Rows from block 2 of the image encoder of a small model that answers yes/no questions on an image's attributes, named by matrix and row number. Rows with one number belong to one channel. Each number is 50 + 15 x the weight over its row's rms, rounded and kept within 0 to 99. All counts start at 0.
After each channel's rows are labels from the 100 images, of 14848, where the channel reaches its highest value: "patch colour" is the nearest of a few named colours to the mean colour under the peak. Only what is clearly more common there than usual is listed. The data: photos of plants and fungi (iNaturalist).
# convs1: grouped (4 groups) 3x3 conv (encoder.blocks.2.convs.1.weight, 64x16x3x3), inputs within the group 0-15, a 3x3 kernel for each
# convs2: expand pointwise conv (encoder.blocks.2.convs.2.weight, 64x64x1x1, transposed), outputs 0-63

convs1.44:51 72 73 49 67 69 50 50 44 53 55 40 98 75 33 63 44 20 42 72 61 41 52 70 59 58 61 32 38 48 38 40 54 53 42 57 24 52 52 71 80 51 65 62 50 34 52 48 59 75 37 55 43 26 51 49 39 79 78 58 45 54 41 58 69 50 18 71 78 24 42 53 55 52 63 62 51 45 67 49 49 43 57 68 68 65 58 65 61 57 35 57 54 23 54 47 30 24 25 57 67 60 55 64 66 46 43 49 28 38 43 47 58 49 49 51 44 46 47 50 63 62 43 55 53 53 72 77 66 59 67 71 44 47 47 75 87 84 49 60 68 25 24 34
convs2.44:72 34 63 47 35 49 52 67 96 54 47 70 60 66 35 64 64 54 55 29 28 26 49 87 42 42 47 50 48 56 63 53 48 63 57 42 57 46 56 29 30 57 48 33 39 55 18 47 27 60 89 57 36 61 43 42 33 47 48 49 41 47 61 35
patch colour: black

convs1.45:63 54 46 53 55 44 53 54 53 40 52 59 28 71 99 47 84 89 56 54 54 65 59 49 74 65 59 33 46 64 72 59 68 59 70 50 48 64 64 51 64 99 40 72 84 33 46 48 40 52 65 44 69 47 40 42 47 45 68 79 63 69 65 57 68 54 48 72 60 59 47 41 77 65 57 60 56 66 60 69 61 74 60 58 64 59 80 57 83 84 41 32 58 56 36 58 53 60 51 65 49 59 51 46 42 53 60 60 38 51 65 51 57 74 50 66 65 57 57 66 58 57 81 69 73 74 50 53 46 41 40 33 43 47 45 68 62 55 55 39 33 50 41 44
convs2.45:60 49 60 55 73 46 91 33 48 63 47 59 72 62 51 60 53 59 68 47 64 25 52 33 42 33 26 65 52 69 08 51 53 56 78 55 31 46 60 64 44 45 44 54 49 49 53 53 41 67 65 36 40 40 25 70 54 63 79 77 54 67 55 43
patch colour: red

convs1.5:30 50 63 50 65 77 54 61 60 86 65 33 68 70 17 68 67 32 93 52 36 83 45 24 71 41 35 75 55 39 69 59 39 73 65 56 51 51 52 60 50 47 71 52 51 42 59 66 53 53 62 62 58 64 43 56 53 34 60 64 25 42 51 84 52 32 85 54 18 77 58 26 39 44 57 41 52 70 47 52 57 38 35 48 39 50 57 49 47 63 69 57 39 67 59 26 65 62 30 62 31 44 62 37 28 49 35 28 27 44 55 24 54 68 30 44 56 58 52 38 61 47 37 59 49 37 68 46 43 72 51 35 73 59 31 52 48 53 67 44 47 66 54 38
convs2.5:40 59 33 67 39 30 58 51 39 42 43 54 41 81 36 42 78 45 55 35 40 54 62 52 65 59 40 48 47 34 49 47 54 86 35 58 54 37 29 29 15 46 35 62 63 49 33 45 36 37 62 81 42 45 32 38 63 31 21 63 31 49 34 28
patch colour: black

convs1.62:37 32 30 42 33 36 46 39 30 50 40 11 30 34 26 25 41 33 38 56 65 55 71 53 42 34 37 35 44 55 50 60 59 66 61 38 38 32 41 44 36 43 48 33 28 55 43 41 41 16 32 33 13 37 47 44 39 44 48 50 34 52 52 48 47 38 37 36 30 35 42 34 51 49 59 48 41 49 32 28 31 29 38 48 36 49 51 49 50 51 42 33 28 32 23 41 25 30 39 43 47 59 41 45 51 27 22 44 45 49 60 47 37 46 47 44 72 37 34 35 45 53 49 65 57 42 75 61 52 60 39 37 42 13 35 65 46 43 61 35 21 26 04 11
convs2.62:30 55 50 40 45 53 27 60 63 85 59 56 66 39 44 23 66 47 27 34 45 79 51 46 31 67 46 73 62 61 69 65 35 27 62 66 48 47 44 71 63 54 68 37 54 49 81 51 49 42 54 47 37 67 48 45 54 66 94 54 47 51 49 72
patch colour: green

convs1.15:43 44 31 50 64 64 64 54 49 65 56 63 88 51 39 64 29 39 61 61 73 63 47 45 38 23 27 57 57 58 60 42 43 51 38 49 39 47 55 39 47 51 51 40 43 39 45 45 55 70 51 66 63 55 38 45 31 30 39 42 40 57 63 64 65 74 78 49 50 50 20 30 61 49 54 74 78 77 76 84 86 37 28 31 51 66 63 52 76 80 57 56 57 50 41 39 48 29 36 38 63 67 63 65 55 34 23 31 50 34 28 38 48 55 54 60 63 68 61 59 61 34 32 41 24 32 52 57 58 70 62 54 42 21 29 21 41 65 63 56 50 47 25 28
convs2.15:54 72 36 62 33 16 44 41 27 52 55 32 52 62 42 35 62 33 62 23 36 61 62 57 48 44 46 67 50 47 27 45 38 70 52 47 67 66 40 63 46 54 42 75 74 34 32 50 31 57 66 61 32 64 41 52 19 22 54 75 54 52 31 27
patch colour: brown

convs1.60:65 54 47 47 33 28 47 36 54 48 39 33 28 43 38 38 55 54 61 74 64 73 82 78 47 46 50 56 55 41 46 52 49 46 49 46 70 55 37 62 41 27 52 36 41 45 53 55 43 30 30 22 20 29 33 33 24 25 39 17 18 36 33 38 46 44 46 46 43 47 48 48 43 38 31 45 41 30 44 41 45 48 39 31 44 35 30 46 42 39 42 33 25 29 22 22 38 35 32 27 37 39 27 41 44 39 38 48 49 42 41 35 32 27 37 31 42 52 49 40 45 52 54 42 42 47 73 87 73 62 33 39 32 29 37 69 83 82 61 53 46 47 39 36
convs2.60:37 67 50 51 43 73 63 74 64 93 69 40 58 52 42 36 61 58 44 71 43 80 56 53 61 45 56 80 53 51 81 80 55 26 60 65 52 26 51 60 69 47 76 45 48 53 57 76 34 52 38 63 38 56 60 56 39 57 67 53 39 48 45 63
patch colour: green

convs1.9:53 27 35 74 43 37 74 62 51 39 64 47 26 42 69 24 30 74 52 61 36 38 55 56 14 52 66 46 52 52 37 55 52 25 39 59 60 49 50 61 62 49 38 57 53 53 32 37 60 43 40 62 45 65 62 42 54 58 35 19 80 59 31 51 71 37 38 62 64 11 41 74 54 42 38 64 42 34 65 63 49 51 49 54 61 38 35 65 52 34 54 68 59 40 55 67 38 52 74 62 62 25 64 65 50 23 50 57 61 32 46 67 26 32 79 55 48 44 62 54 19 55 82 37 56 72 57 43 29 57 56 54 23 54 66 58 43 20 72 67 40 15 57 62
convs2.9:43 44 40 58 40 08 56 33 52 33 36 59 51 68 71 23 54 72 31 34 46 53 31 59 26 39 32 55 45 47 57 54 23 47 48 51 68 64 51 70 26 70 40 65 78 53 53 47 28 55 64 75 36 52 35 49 38 33 48 63 79 51 52 65
patch colour: pink

convs1.12:53 63 46 50 69 51 51 65 60 30 43 45 15 35 51 14 29 50 51 48 42 53 43 40 45 39 39 43 49 55 46 48 52 45 49 50 60 69 66 59 67 62 57 65 60 47 49 42 48 55 46 37 58 51 62 64 62 59 57 65 60 70 62 29 38 34 32 36 42 23 27 36 63 66 67 57 68 70 53 59 70 78 80 59 73 76 67 57 71 57 34 45 45 32 48 48 29 39 38 26 15 18 38 29 21 28 43 31 54 62 56 65 75 63 54 62 49 34 47 36 15 27 27 19 23 25 40 40 49 37 36 39 44 42 41 41 36 52 43 41 33 34 42 36
convs2.12:50 40 78 38 60 67 42 37 62 42 74 52 58 50 31 60 59 47 45 55 62 84 45 43 52 39 49 55 80 74 04 49 51 32 73 64 56 29 43 50 65 65 71 58 47 43 52 60 66 50 21 19 52 50 70 65 67 57 60 44 49 61 42 63
patch colour: brown

convs1.3:42 54 61 56 64 67 70 66 62 29 35 53 10 22 30 05 19 16 49 46 35 37 35 31 42 28 22 36 44 52 36 42 49 39 48 56 47 47 48 59 54 48 63 56 53 24 43 42 32 48 43 42 51 44 59 70 69 66 63 79 74 77 71 44 48 59 43 47 42 50 53 42 54 52 50 52 48 54 55 43 48 55 55 33 77 60 64 71 69 71 53 70 65 45 52 53 46 44 42 53 45 36 51 44 38 62 56 40 52 57 56 53 58 64 56 56 62 73 75 71 48 43 46 55 55 40 58 54 55 45 50 54 52 58 49 28 11 02 33 22 16 32 26 30
convs2.3:38 41 70 29 59 58 57 45 59 45 70 47 63 56 33 48 52 50 52 59 66 93 46 47 55 35 51 55 73 63 04 43 57 35 76 73 64 31 44 79 63 51 69 53 46 42 58 68 62 56 30 20 45 42 63 69 67 59 56 48 51 64 45 61
patch colour: brown

convs1.39:31 40 36 44 42 38 45 39 38 37 30 54 25 40 37 12 32 31 41 55 51 43 47 58 41 29 29 45 56 53 32 49 66 27 34 42 43 37 47 20 30 22 24 26 29 27 44 36 30 53 40 28 35 46 40 28 36 43 33 40 54 60 63 51 32 37 82 62 34 79 86 57 42 46 34 48 56 52 51 55 53 49 42 33 30 45 41 39 26 38 52 66 55 45 72 64 39 51 40 64 64 29 68 79 53 59 74 61 51 47 51 49 60 48 43 42 49 49 42 45 40 51 50 37 47 46 64 45 21 58 51 40 68 62 55 73 50 26 65 69 54 76 87 83
convs2.39:69 62 36 75 45 50 43 84 53 59 28 80 38 59 26 67 61 42 45 28 26 36 49 52 39 65 72 72 49 43 78 44 40 49 32 33 44 54 69 28 63 64 50 38 61 49 31 29 31 53 60 69 51 56 64 22 46 31 59 51 56 44 46 38
patch colour: yellow

convs1.16:46 45 67 45 34 69 49 61 70 83 72 55 74 67 50 49 40 31 31 32 32 42 57 55 38 55 76 61 42 14 88 44 24 79 38 14 32 56 61 47 67 72 25 44 64 63 59 54 57 48 49 56 48 46 54 54 56 60 43 50 68 57 63 41 44 55 48 40 44 57 65 55 44 58 53 39 46 52 45 49 51 87 55 31 85 50 37 58 38 33 56 52 74 36 29 51 39 37 47 32 60 87 40 59 72 32 31 43 66 47 37 95 52 40 85 54 28 68 52 46 52 38 46 41 37 44 38 54 57 40 67 54 33 69 75 65 52 43 41 35 41 54 52 48
convs2.16:70 70 28 76 58 53 44 75 66 49 57 61 62 34 54 15 38 47 48 77 40 33 47 39 51 21 35 80 27 62 60 44 42 35 30 18 53 46 61 40 46 63 34 50 48 48 39 38 51 69 67 59 46 32 49 47 42 60 39 67 42 20 57 49
patch colour: pink; white

convs1.18:28 31 58 45 75 67 64 53 11 37 49 42 49 51 47 39 32 65 54 29 31 45 21 64 37 54 74 49 48 41 58 45 51 60 49 56 61 51 40 43 41 66 35 40 76 23 43 53 41 44 48 44 63 69 44 29 52 30 60 71 56 74 19 42 33 55 34 69 70 61 68 31 58 60 55 63 65 47 39 50 52 49 67 50 70 48 41 46 28 73 26 42 61 39 79 54 48 37 05 58 37 34 49 47 53 38 31 39 48 51 50 49 39 59 75 66 60 38 48 53 73 80 62 45 27 43 51 49 48 41 20 57 38 55 85 25 48 61 61 85 63 55 43 21
convs2.18:54 63 59 53 62 53 65 53 57 46 56 66 79 28 50 50 40 64 42 70 51 82 55 36 33 37 52 62 51 57 72 74 66 28 51 61 49 18 65 67 29 49 51 48 46 75 46 37 39 62 59 68 19 53 54 71 60 50 39 38 43 17 74 71
patch colour: white; pink

convs1.40:32 31 44 33 32 41 33 32 52 37 63 45 75 76 50 86 56 25 50 54 45 34 39 46 13 26 48 36 36 29 25 46 40 44 41 32 24 43 48 62 83 60 80 60 30 57 68 51 75 76 53 66 50 20 46 47 45 54 66 61 65 73 68 40 39 41 28 33 45 18 29 59 54 66 74 64 66 55 63 55 50 61 75 79 74 74 66 66 46 31 74 75 55 47 39 40 26 23 35 54 59 70 57 64 75 56 50 40 47 49 50 41 55 51 48 40 40 50 55 57 53 59 53 48 31 39 48 60 57 53 61 50 44 48 43 31 38 42 43 53 52 32 41 47
convs2.40:63 50 77 43 38 65 69 27 53 69 49 25 74 77 50 46 61 62 35 49 68 48 52 24 51 46 42 55 59 38 83 62 50 26 74 53 34 45 57 23 38 55 46 42 72 72 36 48 51 32 68 40 43 78 56 67 46 62 70 47 32 53 40 33
patch colour: cyan

convs1.19:47 52 57 54 54 53 74 62 53 40 36 27 33 36 26 24 26 23 41 43 47 39 41 41 33 29 37 33 44 30 34 46 35 36 37 26 27 25 33 19 30 34 14 29 26 36 34 34 37 34 30 38 35 23 42 47 57 48 38 52 60 50 61 32 27 36 44 28 31 55 36 26 56 60 61 60 61 64 56 53 60 45 44 33 41 36 29 34 27 22 47 39 38 61 52 44 72 71 58 61 67 51 55 63 57 49 57 50 39 34 23 42 34 17 39 33 10 39 36 46 43 38 34 56 55 51 43 52 51 42 41 42 39 22 27 40 43 50 51 49 58 65 55 55
convs2.19:28 37 62 36 50 34 21 55 57 65 62 48 53 56 59 50 36 52 55 49 50 72 62 71 63 59 49 43 75 61 09 48 54 23 43 65 69 66 46 57 69 75 55 52 73 41 41 87 62 54 40 16 70 40 58 50 42 51 55 44 41 68 54 68
patch colour: yellow

convs1.7:59 75 61 56 52 36 64 40 39 45 47 46 41 46 44 48 67 66 35 28 50 51 26 38 60 70 72 36 31 43 48 47 56 51 55 67 38 55 54 46 42 44 62 62 69 30 48 42 55 48 42 60 52 48 66 64 62 55 64 52 48 31 28 42 33 55 47 29 41 57 78 81 47 64 53 48 49 40 55 51 42 68 69 59 51 54 45 51 42 36 50 41 45 36 47 48 37 57 72 33 29 54 44 19 37 75 98 79 52 71 51 58 58 41 65 45 42 54 38 41 59 71 48 42 55 29 36 40 63 44 41 53 67 90 84 26 37 63 36 04 35 80 89 81
convs2.7:67 40 32 53 37 27 55 53 56 22 47 47 34 56 55 23 48 50 30 22 57 40 54 23 49 52 55 67 45 15 70 60 40 29 24 45 65 33 63 63 61 68 29 85 57 73 46 61 47 32 50 54 61 64 62 65 64 32 60 61 37 43 52 48
patch colour: white

convs1.28:46 48 48 35 43 39 33 36 35 45 56 54 31 39 50 32 37 42 23 27 17 23 37 42 36 56 57 40 30 38 26 30 44 20 26 40 51 56 33 31 49 29 22 43 46 46 36 40 36 41 37 29 31 33 43 29 36 37 32 39 44 51 54 26 36 28 41 47 35 42 43 25 60 63 55 53 41 33 48 43 36 59 70 76 56 70 65 52 62 53 53 56 56 44 47 36 44 45 39 67 56 50 40 37 26 19 26 24 31 29 34 33 33 25 20 22 27 43 47 22 31 27 22 39 42 30 43 37 31 47 56 45 41 46 42 50 64 62 60 54 56 60 56 47
convs2.28:44 70 40 19 41 33 66 72 51 57 56 44 37 56 40 23 52 45 47 64 71 60 66 63 64 65 39 35 84 61 07 48 39 37 57 50 58 53 46 48 39 67 64 27 76 72 37 55 47 36 49 51 35 51 47 20 30 47 53 28 50 69 60 45
patch colour: yellow

convs1.23:78 59 46 66 23 33 44 39 79 53 56 44 48 60 45 49 51 33 30 57 61 58 71 30 71 39 22 39 57 55 45 53 54 41 53 43 32 47 59 38 71 44 55 62 38 34 42 30 23 37 33 37 34 30 69 70 61 63 19 26 35 18 56 70 59 51 51 21 41 35 36 79 61 52 33 53 53 44 43 30 37 22 32 49 24 46 52 37 47 40 74 30 35 50 10 44 52 47 88 54 58 57 55 62 28 51 50 32 44 59 58 48 50 41 46 49 37 69 63 36 32 30 53 38 68 74 44 59 46 64 64 33 63 38 30 64 38 34 48 34 51 34 65 72
convs2.23:34 46 40 37 67 51 75 35 42 40 52 37 34 60 39 56 50 31 33 38 68 45 62 61 32 65 55 47 51 57 37 34 25 69 50 63 29 60 42 64 46 25 44 60 65 80 45 46 31 39 41 38 35 69 82 63 59 61 39 82 39 32 15 45
patch colour: black

convs1.59:41 33 40 37 25 47 29 40 49 49 38 52 25 28 53 23 44 59 45 45 53 59 43 39 59 45 49 57 55 56 55 45 44 62 57 48 59 48 39 55 41 41 35 34 28 84 82 51 71 53 20 36 14 35 56 51 53 35 35 47 33 45 63 47 38 53 48 51 54 44 51 48 62 53 56 59 39 30 58 63 60 48 46 48 55 42 36 56 57 57 53 37 41 52 34 45 54 60 56 58 36 49 73 26 32 67 47 46 64 41 37 66 07 04 41 25 29 63 62 76 31 39 59 28 30 39 73 69 49 40 18 04 26 18 22 44 53 47 53 53 50 61 33 33
convs2.59:44 61 51 24 45 49 60 68 54 69 51 40 44 64 44 42 59 75 38 73 61 80 35 10 41 61 61 99 71 50 35 64 50 40 63 60 40 38 53 49 67 53 56 53 45 62 85 73 52 46 45 42 43 66 41 46 37 44 39 59 73 58 48 58
patch colour: green

convs1.25:41 50 46 52 48 28 60 43 33 33 60 66 32 52 72 50 65 77 43 47 58 54 31 53 71 52 63 43 56 55 37 57 65 34 58 62 35 56 78 27 42 73 39 53 75 27 42 35 22 36 38 29 37 29 49 30 32 47 32 25 52 38 36 50 35 27 53 43 16 52 43 23 45 52 50 57 46 38 45 30 38 15 52 41 30 52 64 34 59 58 26 36 37 40 42 36 45 33 42 33 59 83 37 36 71 50 50 85 28 44 48 32 63 67 29 64 63 58 60 33 56 53 29 39 38 36 35 44 53 28 26 65 50 52 77 58 49 29 72 67 34 63 51 34
convs2.25:54 36 57 60 54 54 50 74 60 49 28 73 48 55 59 43 53 64 36 49 35 37 47 56 41 57 44 89 20 28 67 56 35 41 51 30 38 43 48 13 29 47 29 50 63 73 40 18 43 41 76 72 36 40 50 28 50 45 28 55 51 42 36 37
patch colour: white

convs1.57:31 39 37 40 30 31 45 31 28 35 28 49 51 36 75 40 47 70 41 59 77 23 45 48 14 44 40 28 46 37 37 50 50 44 57 54 38 48 49 53 33 37 62 41 31 49 72 42 69 53 33 65 47 41 14 18 48 37 36 63 33 41 58 40 35 41 50 33 54 61 48 65 48 45 28 50 29 31 55 34 37 45 52 41 52 45 39 55 51 43 37 35 47 41 30 65 49 49 73 33 52 52 19 56 40 25 46 29 27 40 85 21 40 70 27 39 49 57 50 52 60 58 66 51 48 60 70 89 37 79 67 13 55 42 40 46 69 52 66 56 35 57 37 36
convs2.57:61 77 52 26 48 46 51 63 87 58 80 42 78 33 42 27 61 56 31 55 43 67 48 54 43 56 53 85 68 69 71 37 31 24 54 57 57 24 59 54 40 54 45 46 46 59 56 47 51 58 46 53 42 70 42 55 47 60 85 25 66 48 48 57
patch colour: green

convs1.58:46 38 31 54 37 21 49 40 33 52 43 51 80 61 71 93 85 84 40 43 47 29 44 45 32 42 40 55 49 40 53 44 27 48 33 36 42 30 29 59 40 22 57 43 25 50 45 24 62 47 36 61 50 51 66 66 63 71 53 65 65 55 57 31 32 30 50 46 39 59 61 61 47 45 42 58 45 31 60 38 34 61 53 49 66 48 42 67 55 52 38 33 34 66 42 46 80 54 61 42 55 53 34 56 48 37 48 42 47 60 81 46 64 77 52 60 59 76 77 73 74 69 77 68 68 79 48 34 25 48 44 20 57 47 26 43 40 43 39 41 35 37 40 38
convs2.58:76 41 51 56 45 66 52 32 74 03 29 63 38 49 49 46 43 64 53 66 32 41 52 29 54 39 48 48 39 71 58 31 47 45 38 11 19 60 43 59 21 56 33 61 62 50 31 40 63 54 36 41 40 57 29 67 55 55 35 58 42 35 43 62
patch colour: pink

convs1.30:58 25 46 29 17 80 49 82 86 35 51 45 53 72 46 50 49 45 56 62 50 58 52 37 54 52 76 47 69 57 55 78 54 57 59 50 32 63 46 53 58 30 50 42 43 39 38 42 42 39 31 40 45 40 61 38 48 31 15 62 43 74 94 52 36 49 20 22 75 36 75 81 63 34 72 71 53 68 64 60 49 43 71 62 71 67 54 54 39 33 53 24 55 30 37 88 51 67 64 44 43 49 55 54 55 64 63 52 50 56 34 51 71 37 67 74 48 28 31 43 39 50 53 56 59 40 49 64 42 71 49 38 46 36 55 50 38 54 49 52 79 40 58 47
convs2.30:72 75 48 58 70 44 62 36 53 46 58 66 44 16 39 51 48 55 97 78 37 28 43 66 36 35 30 54 22 57 39 56 46 52 54 41 48 59 44 73 50 39 67 78 40 42 37 45 20 74 46 43 54 36 40 52 69 47 55 66 46 41 55 49
patch colour: pink

convs1.31:39 30 36 31 66 60 40 54 69 72 72 60 58 62 45 46 41 46 35 50 46 46 59 46 70 58 36 70 71 61 84 67 42 73 54 32 56 60 47 51 73 58 82 78 64 37 42 34 43 44 40 25 56 57 36 36 51 22 55 65 21 43 72 35 45 48 20 50 67 17 36 69 48 71 55 42 56 60 29 61 48 79 79 54 92 56 27 69 37 28 34 34 27 28 61 53 30 51 65 52 56 35 47 61 55 81 82 54 47 46 63 51 48 48 59 62 47 56 44 49 58 55 39 62 45 54 31 58 58 35 83 53 48 75 48 60 61 56 48 58 53 46 52 57
convs2.31:59 64 50 80 43 59 51 87 68 41 41 74 61 43 36 46 71 44 82 55 43 20 53 56 68 36 38 67 32 41 72 51 59 59 50 40 61 39 45 15 36 54 36 51 41 50 31 21 19 44 62 63 41 27 44 41 54 46 54 66 44 45 53 40
patch colour: black

convs1.20:32 49 43 41 47 34 43 45 38 51 55 68 48 34 63 50 50 65 78 44 33 63 06 34 39 13 40 37 45 42 32 37 50 47 30 44 72 51 54 81 39 63 70 38 57 32 46 43 37 39 25 47 61 47 48 56 48 52 60 50 41 27 45 50 74 67 29 65 53 26 39 48 44 63 56 43 63 66 56 36 44 18 22 33 19 23 32 34 40 38 35 63 67 36 27 41 68 50 29 59 58 59 82 59 61 77 51 50 51 41 31 56 61 46 56 57 36 39 43 38 35 59 53 28 54 59 43 52 37 38 29 25 33 34 26 31 32 36 23 52 47 29 31 30
convs2.20:60 48 36 45 31 54 29 63 55 50 09 46 44 51 55 75 66 49 77 61 59 28 53 45 40 45 55 35 62 43 62 41 42 48 58 47 65 41 40 00 41 56 38 65 40 55 39 38 55 54 69 69 16 65 40 42 35 51 51 27 53 48 31 35
patch colour: black