From a checkpoint of a small model that answers yes/no questions on an image's attributes.
Data: trained on photos of plants and fungi (iNaturalist), 66.2 epochs.
Rows from block 6 of the image encoder of a small model that answers yes/no questions on an image's attributes, named by matrix and row number. Rows with one number belong to one channel. Each number is 128 + 24 x the weight over its row's rms, rounded and kept within 0 to 255. All counts start at 0. Numbers have three digits each.
After each channel's rows are labels from the 100 images, of 14848, where the channel reaches its highest value: "strongest on" is what is common among them. Only what is clearly more common there than usual is listed. The data: photos of plants and fungi (iNaturalist). In brackets: how many of the 100, against the usual share in percent.
# convs1: grouped (8 groups) 3x3 conv (encoder.blocks.6.convs.1.weight, 128x16x3x3), inputs within the group 0-15, a 3x3 kernel for each
# convs2: expand pointwise conv (encoder.blocks.6.convs.2.weight, 128x128x1x1, transposed), outputs 0-127

convs1.22:116145114114132125120114107120143127110140126106135133088119156078103169081108161109140123094110126096115128116120099114120127096112146134128123128122112136121104135127132136122137119141108134115141121094129107085137083115171074141189072156180118128108121131134096114133130110125133132131117119123099128172091120169089132177082106149090103173085137155131127132114110122129141133083133166096133166085111170145147163150144171155157159
convs2.22:158183155119121122163174143160109165085132101098146115143172139120122142154130133119123111136154110134140114124123093119127084130107166127100195153178098125157139151150166137109099121093148089138153142094153121128159152135109162148125129100088158150127080151141129146106137149097131159147144162129157129165137098139132101109134143129110135110114094132125127112130155109190101148119124
strongest on: order Boraginales (25 vs 0.9); family: Boraginaceae (25 vs 0.9)

convs1.60:115124114110127126109130145109107125077146150128131176072091139095138145106109183090116156098141147095116161143145157122139137125080121106112105091108100110108127123114108160139122155201131147162143120129125098131094103089092130131132152131156095081132094144139142131103158133098175136098134137076121122099115113113077092105106100116126093140144138174154140119138118128142155144127116082160121103133137110114122122109115142111162136
convs2.60:106163137168113122134136130086113148120113117150130138113099171135139148146133150126150146159112068137118136136133097125092103125131156135194096083127139077101145157138148168135157103186140159175134170147134129137122117164130150123092121125187161116135130112113109138124112090080170155155109105118144119122093102137141118118091170139137138149118146140126142123105174130135136123123105
strongest on: class Liliopsida (37 vs 9.3); family: Asparagaceae (26 vs 2.5); order: Asparagales (26 vs 4.5)

convs1.119:149137109142123132116140131152113104173122104145119098111117117104118140114106115101098117090117137110120146124106109125141120106097098089122144103105150116124124134117133176137109159118098095144126090150185077158160107163151095119151119162159115088109104120124107125134085102144088126164110141164118115118138089088120122111101120188115130180119123183128101076152130088145119084129138103136110115126129097167129094163138122164125110
convs2.119:105127112141105100130145115140117152141132117146143141100136152137109116157093118140154130140147120147073167129114117110067122125107127143177095058129150118140127122139116075123109170083127133151126094132147104119151139121115087164051143124170132144120154114123121154102134097156107108134121126126098100136139093097111108150112109114097125121094123106156136106083177125112142170133103
strongest on: class Liliopsida (33 vs 9.3)

convs1.94:129125100106121112110106095151133083151120064148138094081117138082114152105094133108125141133117132135105119089148150116131168119107146139127150133103141115136164155129074167134082162158123150128090150134067162155107139120126120117130135129148082124150110133143115127152140134084147122072149141095102139165119146182119110124101101099124117121113126138107125145105107148110104148155155098156126056148145096154127124146120128106121147
convs2.94:116120145183131111153130159145138162138121103133124139144146114118162127100120175128160133132140131167157132113112133114119131140090096144161126119139094113116120156147142087096084100173134139153145132090114110104128105114105164147110087159114065135162135143150131142194142134124075129097128133092123138139156070158176127097100163125108138127141136118152154145139134108153127109166137
strongest on: class Polypodiopsida (32 vs 4.2); text has "fern" (29 vs 3); order Polypodiales (28 vs 3.3)

convs1.32:118099099125097093127069098099137103120167106118161123095114109135151104108124101086140116127149103149121094161168147133118152112119136126155122124178114127131117096080106123118088113119112113140131135161156131157149134123089149133157106140114131135152079118108109097120147104096148120116117115116086141087149209122120178110138122126163166135150121119121155150116162135105140128090129117123161101125143104150165173146162139149146163
convs2.32:108124122151130082148118120102123135130098113179106111090137144148141123159160153117129149139106145133119108088124134107110152103115197137117145111133125155113110121178134118103106171138120124150142112130114105116156122085149180154111127148131149101120139132106130112112158134124143143122125082132050119097116164107121102121150107123195155125153139120132128113053133158153131088126104
strongest on: order Asterales (37 vs 10.9); family: Asteraceae (37 vs 10.6)

convs1.83:102113135091109112095098110147173123176168126138145103122097135133129148123156167138124100118133115116134109145117115120128127136145142114136123116126132110142129145145097165180106128150089121144095170174120141124107156137108148120112142114104118124100116121104124133088128151097169186115142115084134119148149131144132135184098110129139147176140157169126116141133123122143137159160146100185181125171175088186148139167137115119106110
convs2.83:087123089172103158113135177146116166116122139105124119143161114142106108120096173110102118174134127144128145107128123101119113152096135122150100114133102144111119117115137127119079094175109127136140124097135156090139069098108146153134124143142108130147154105140153154142170143142085154129128098127105109101156101140141085127091122191121125164116104153168120155159126104094128106166125
strongest on: class Polypodiopsida (37 vs 4.2); text has "fern" (33 vs 3); order Polypodiales (30 vs 3.3)

convs1.10:120102108115114099105097095094116119097097132134180201152113109132129122117120114114152126117130123103092097151143113124109119098107098090104072096114101118127124133101106117113123120144143074099079083094098146165156086068066124129124096130095115108134099103123127148150115139127104106133156162153131130125102114120096110110104108106111122141126144146106088107116093118127151121099144105120144097121107073127145132131140145146135129
convs2.10:125063103143108088122153141137123136132142139158116161147147104144111160102100091157133099131168142135128140133158133168151146157121161108133145174119167157149136125132158130110114124136118123108142058124118131144146102152101086088161103168158112104129119158164136131135109104077138156139142131131173127134132139137105097098117138104108122101109124110087115111116159171193111135123115
strongest on: order Lamiales (37 vs 7.4); family: Plantaginaceae (31 vs 2.6); text has "speedwell" (30 vs 1.1); text has "veronica" (30 vs 1.1)

convs1.110:166128110135104104115106105125144122150133110109110091128115118148122099144120132158138105130110112119116098171153143128113129139101126093101099111100112106126128130138140107105107111080099130148147136151140132175147101088069089087087136101100102117127113133137124148158132127136141128149139175167129134099092083078126083109083081073112079086092100105175151150123107115128088105125127142125115117135103107133121126099094104120131113
convs2.110:132170105113097147159106138132070121093086123127137114158112143156137112101153156126115142150126126093128097093138158142169122091181123167138141171150148134122099139111157094087111184116110137120125144125090167128159128117124154158142154081123168107115137113069111131121137138155170147162114147139113085124134138124150168120141117098149132117123157131117078121107112126133128118121092
strongest on: family: Asteraceae (26 vs 10.6)

convs1.23:165130135132144117102126121129129122120138126102119104161099079163090089193174152140118108133109105134130126132128142136100150134126155133145153124160147117149132119118108154138126155135141143112092181099086194124122142090078135102118180161151149129123135098128139133140105104122116092124118105139154089071167096110186160167117116111134097138154133137134138134129143152137137126158106103147093105172140137104094117100100114108124138
convs2.23:158106114152121117124187122194130157063140104136116166133115140106139143140143119178108138104135141149165136140138101179146115146110148117162127144172121167118112129135099104104097117135164116102124093112125161110114164128132141131165109133124151143121124132155152110112137109127137125125136142131159147176170181134149112092154134139115117115058104129098144152094129103138099157129106
strongest on: order Lamiales (28 vs 7.4)

convs1.42:099117134105092101117101133139154137126143122117093109143148167128134135108093103134146130108184147088077077133123124159121136168168161127130130121134121107087098117150120107142121097056079114130122112128123118085127099126112113113124142150183122104129121117140147142150143151106111129102129116126138152154112152145095070101131135151126154141117104113156127106147158136119103110144168143128179146095050084118134127139136138132154155
convs2.42:161131126151104129140097171137143132120139120135151108141146119154104114116145143123126109180131187145102112084159088150100128121123126118122132121123111114124123164164162156109137116058127133129127104124115074142105111107099139143162152130138147102100172121159143121101133038149110154126147124140133087148091129165110106168132137104190146117166135135151112102144138138129142131128137
strongest on: class Liliopsida (40 vs 9.3)

convs1.7:154127141143126149134154160117118111129110117154121115168162151176141152186177158101102106108111087139134130113124111160150113118119123102094116123100098151093109108115123147130170159151165095083086099098084125103113121113113100110120116118127114116115143142138187154163080100109088117105146134113159133131113102157118148158117117120115105124160117145119132143160183166167160141060117140105129146123115110106125138121108138133126124
convs2.7:142159095137120102120109150106126099154119134150126157100103124129145173130122159111154160127120132122116072108154122131116148100109134143127108098104156135144081163123117103098105132132141148166094102129099150119110100096124147162134165148150181098139110108121125136155150099162113125175123105143159107125119109112143049116118088140145150098129183109147099161131132148166111129111085
strongest on: order Ranunculales (33 vs 4.2)

convs1.14:085114077161127116127152131104118110101109099122131129096135107164137137128154137117105101131110112146096100111132124150159143123131107082097091109096100110097079085131092184130130162176147093097092094098111081090109123134119167143129125170149126115124141130143154133153127122156132152133112122105109129104144119125114149148132119104147104116127097118153151173165159171156154151112118116142093081159122084101093117124105115142116129
convs2.14:140166125100128093120123136123117123126115112110162108104086129111149136146134165100191156128107125115110071130138152140091117102122131120132133132160147100146087152136132102116112162124127124163104100144110122137130107107161153152128163151142218088131139091111101132135129134176135132140125098112091101124103119091141061125110117161150129140147154111171083138133112149155133125121107
strongest on: order Ranunculales (36 vs 4.2); order: Asterales (27 vs 10.9); family: Ranunculaceae (26 vs 2.4)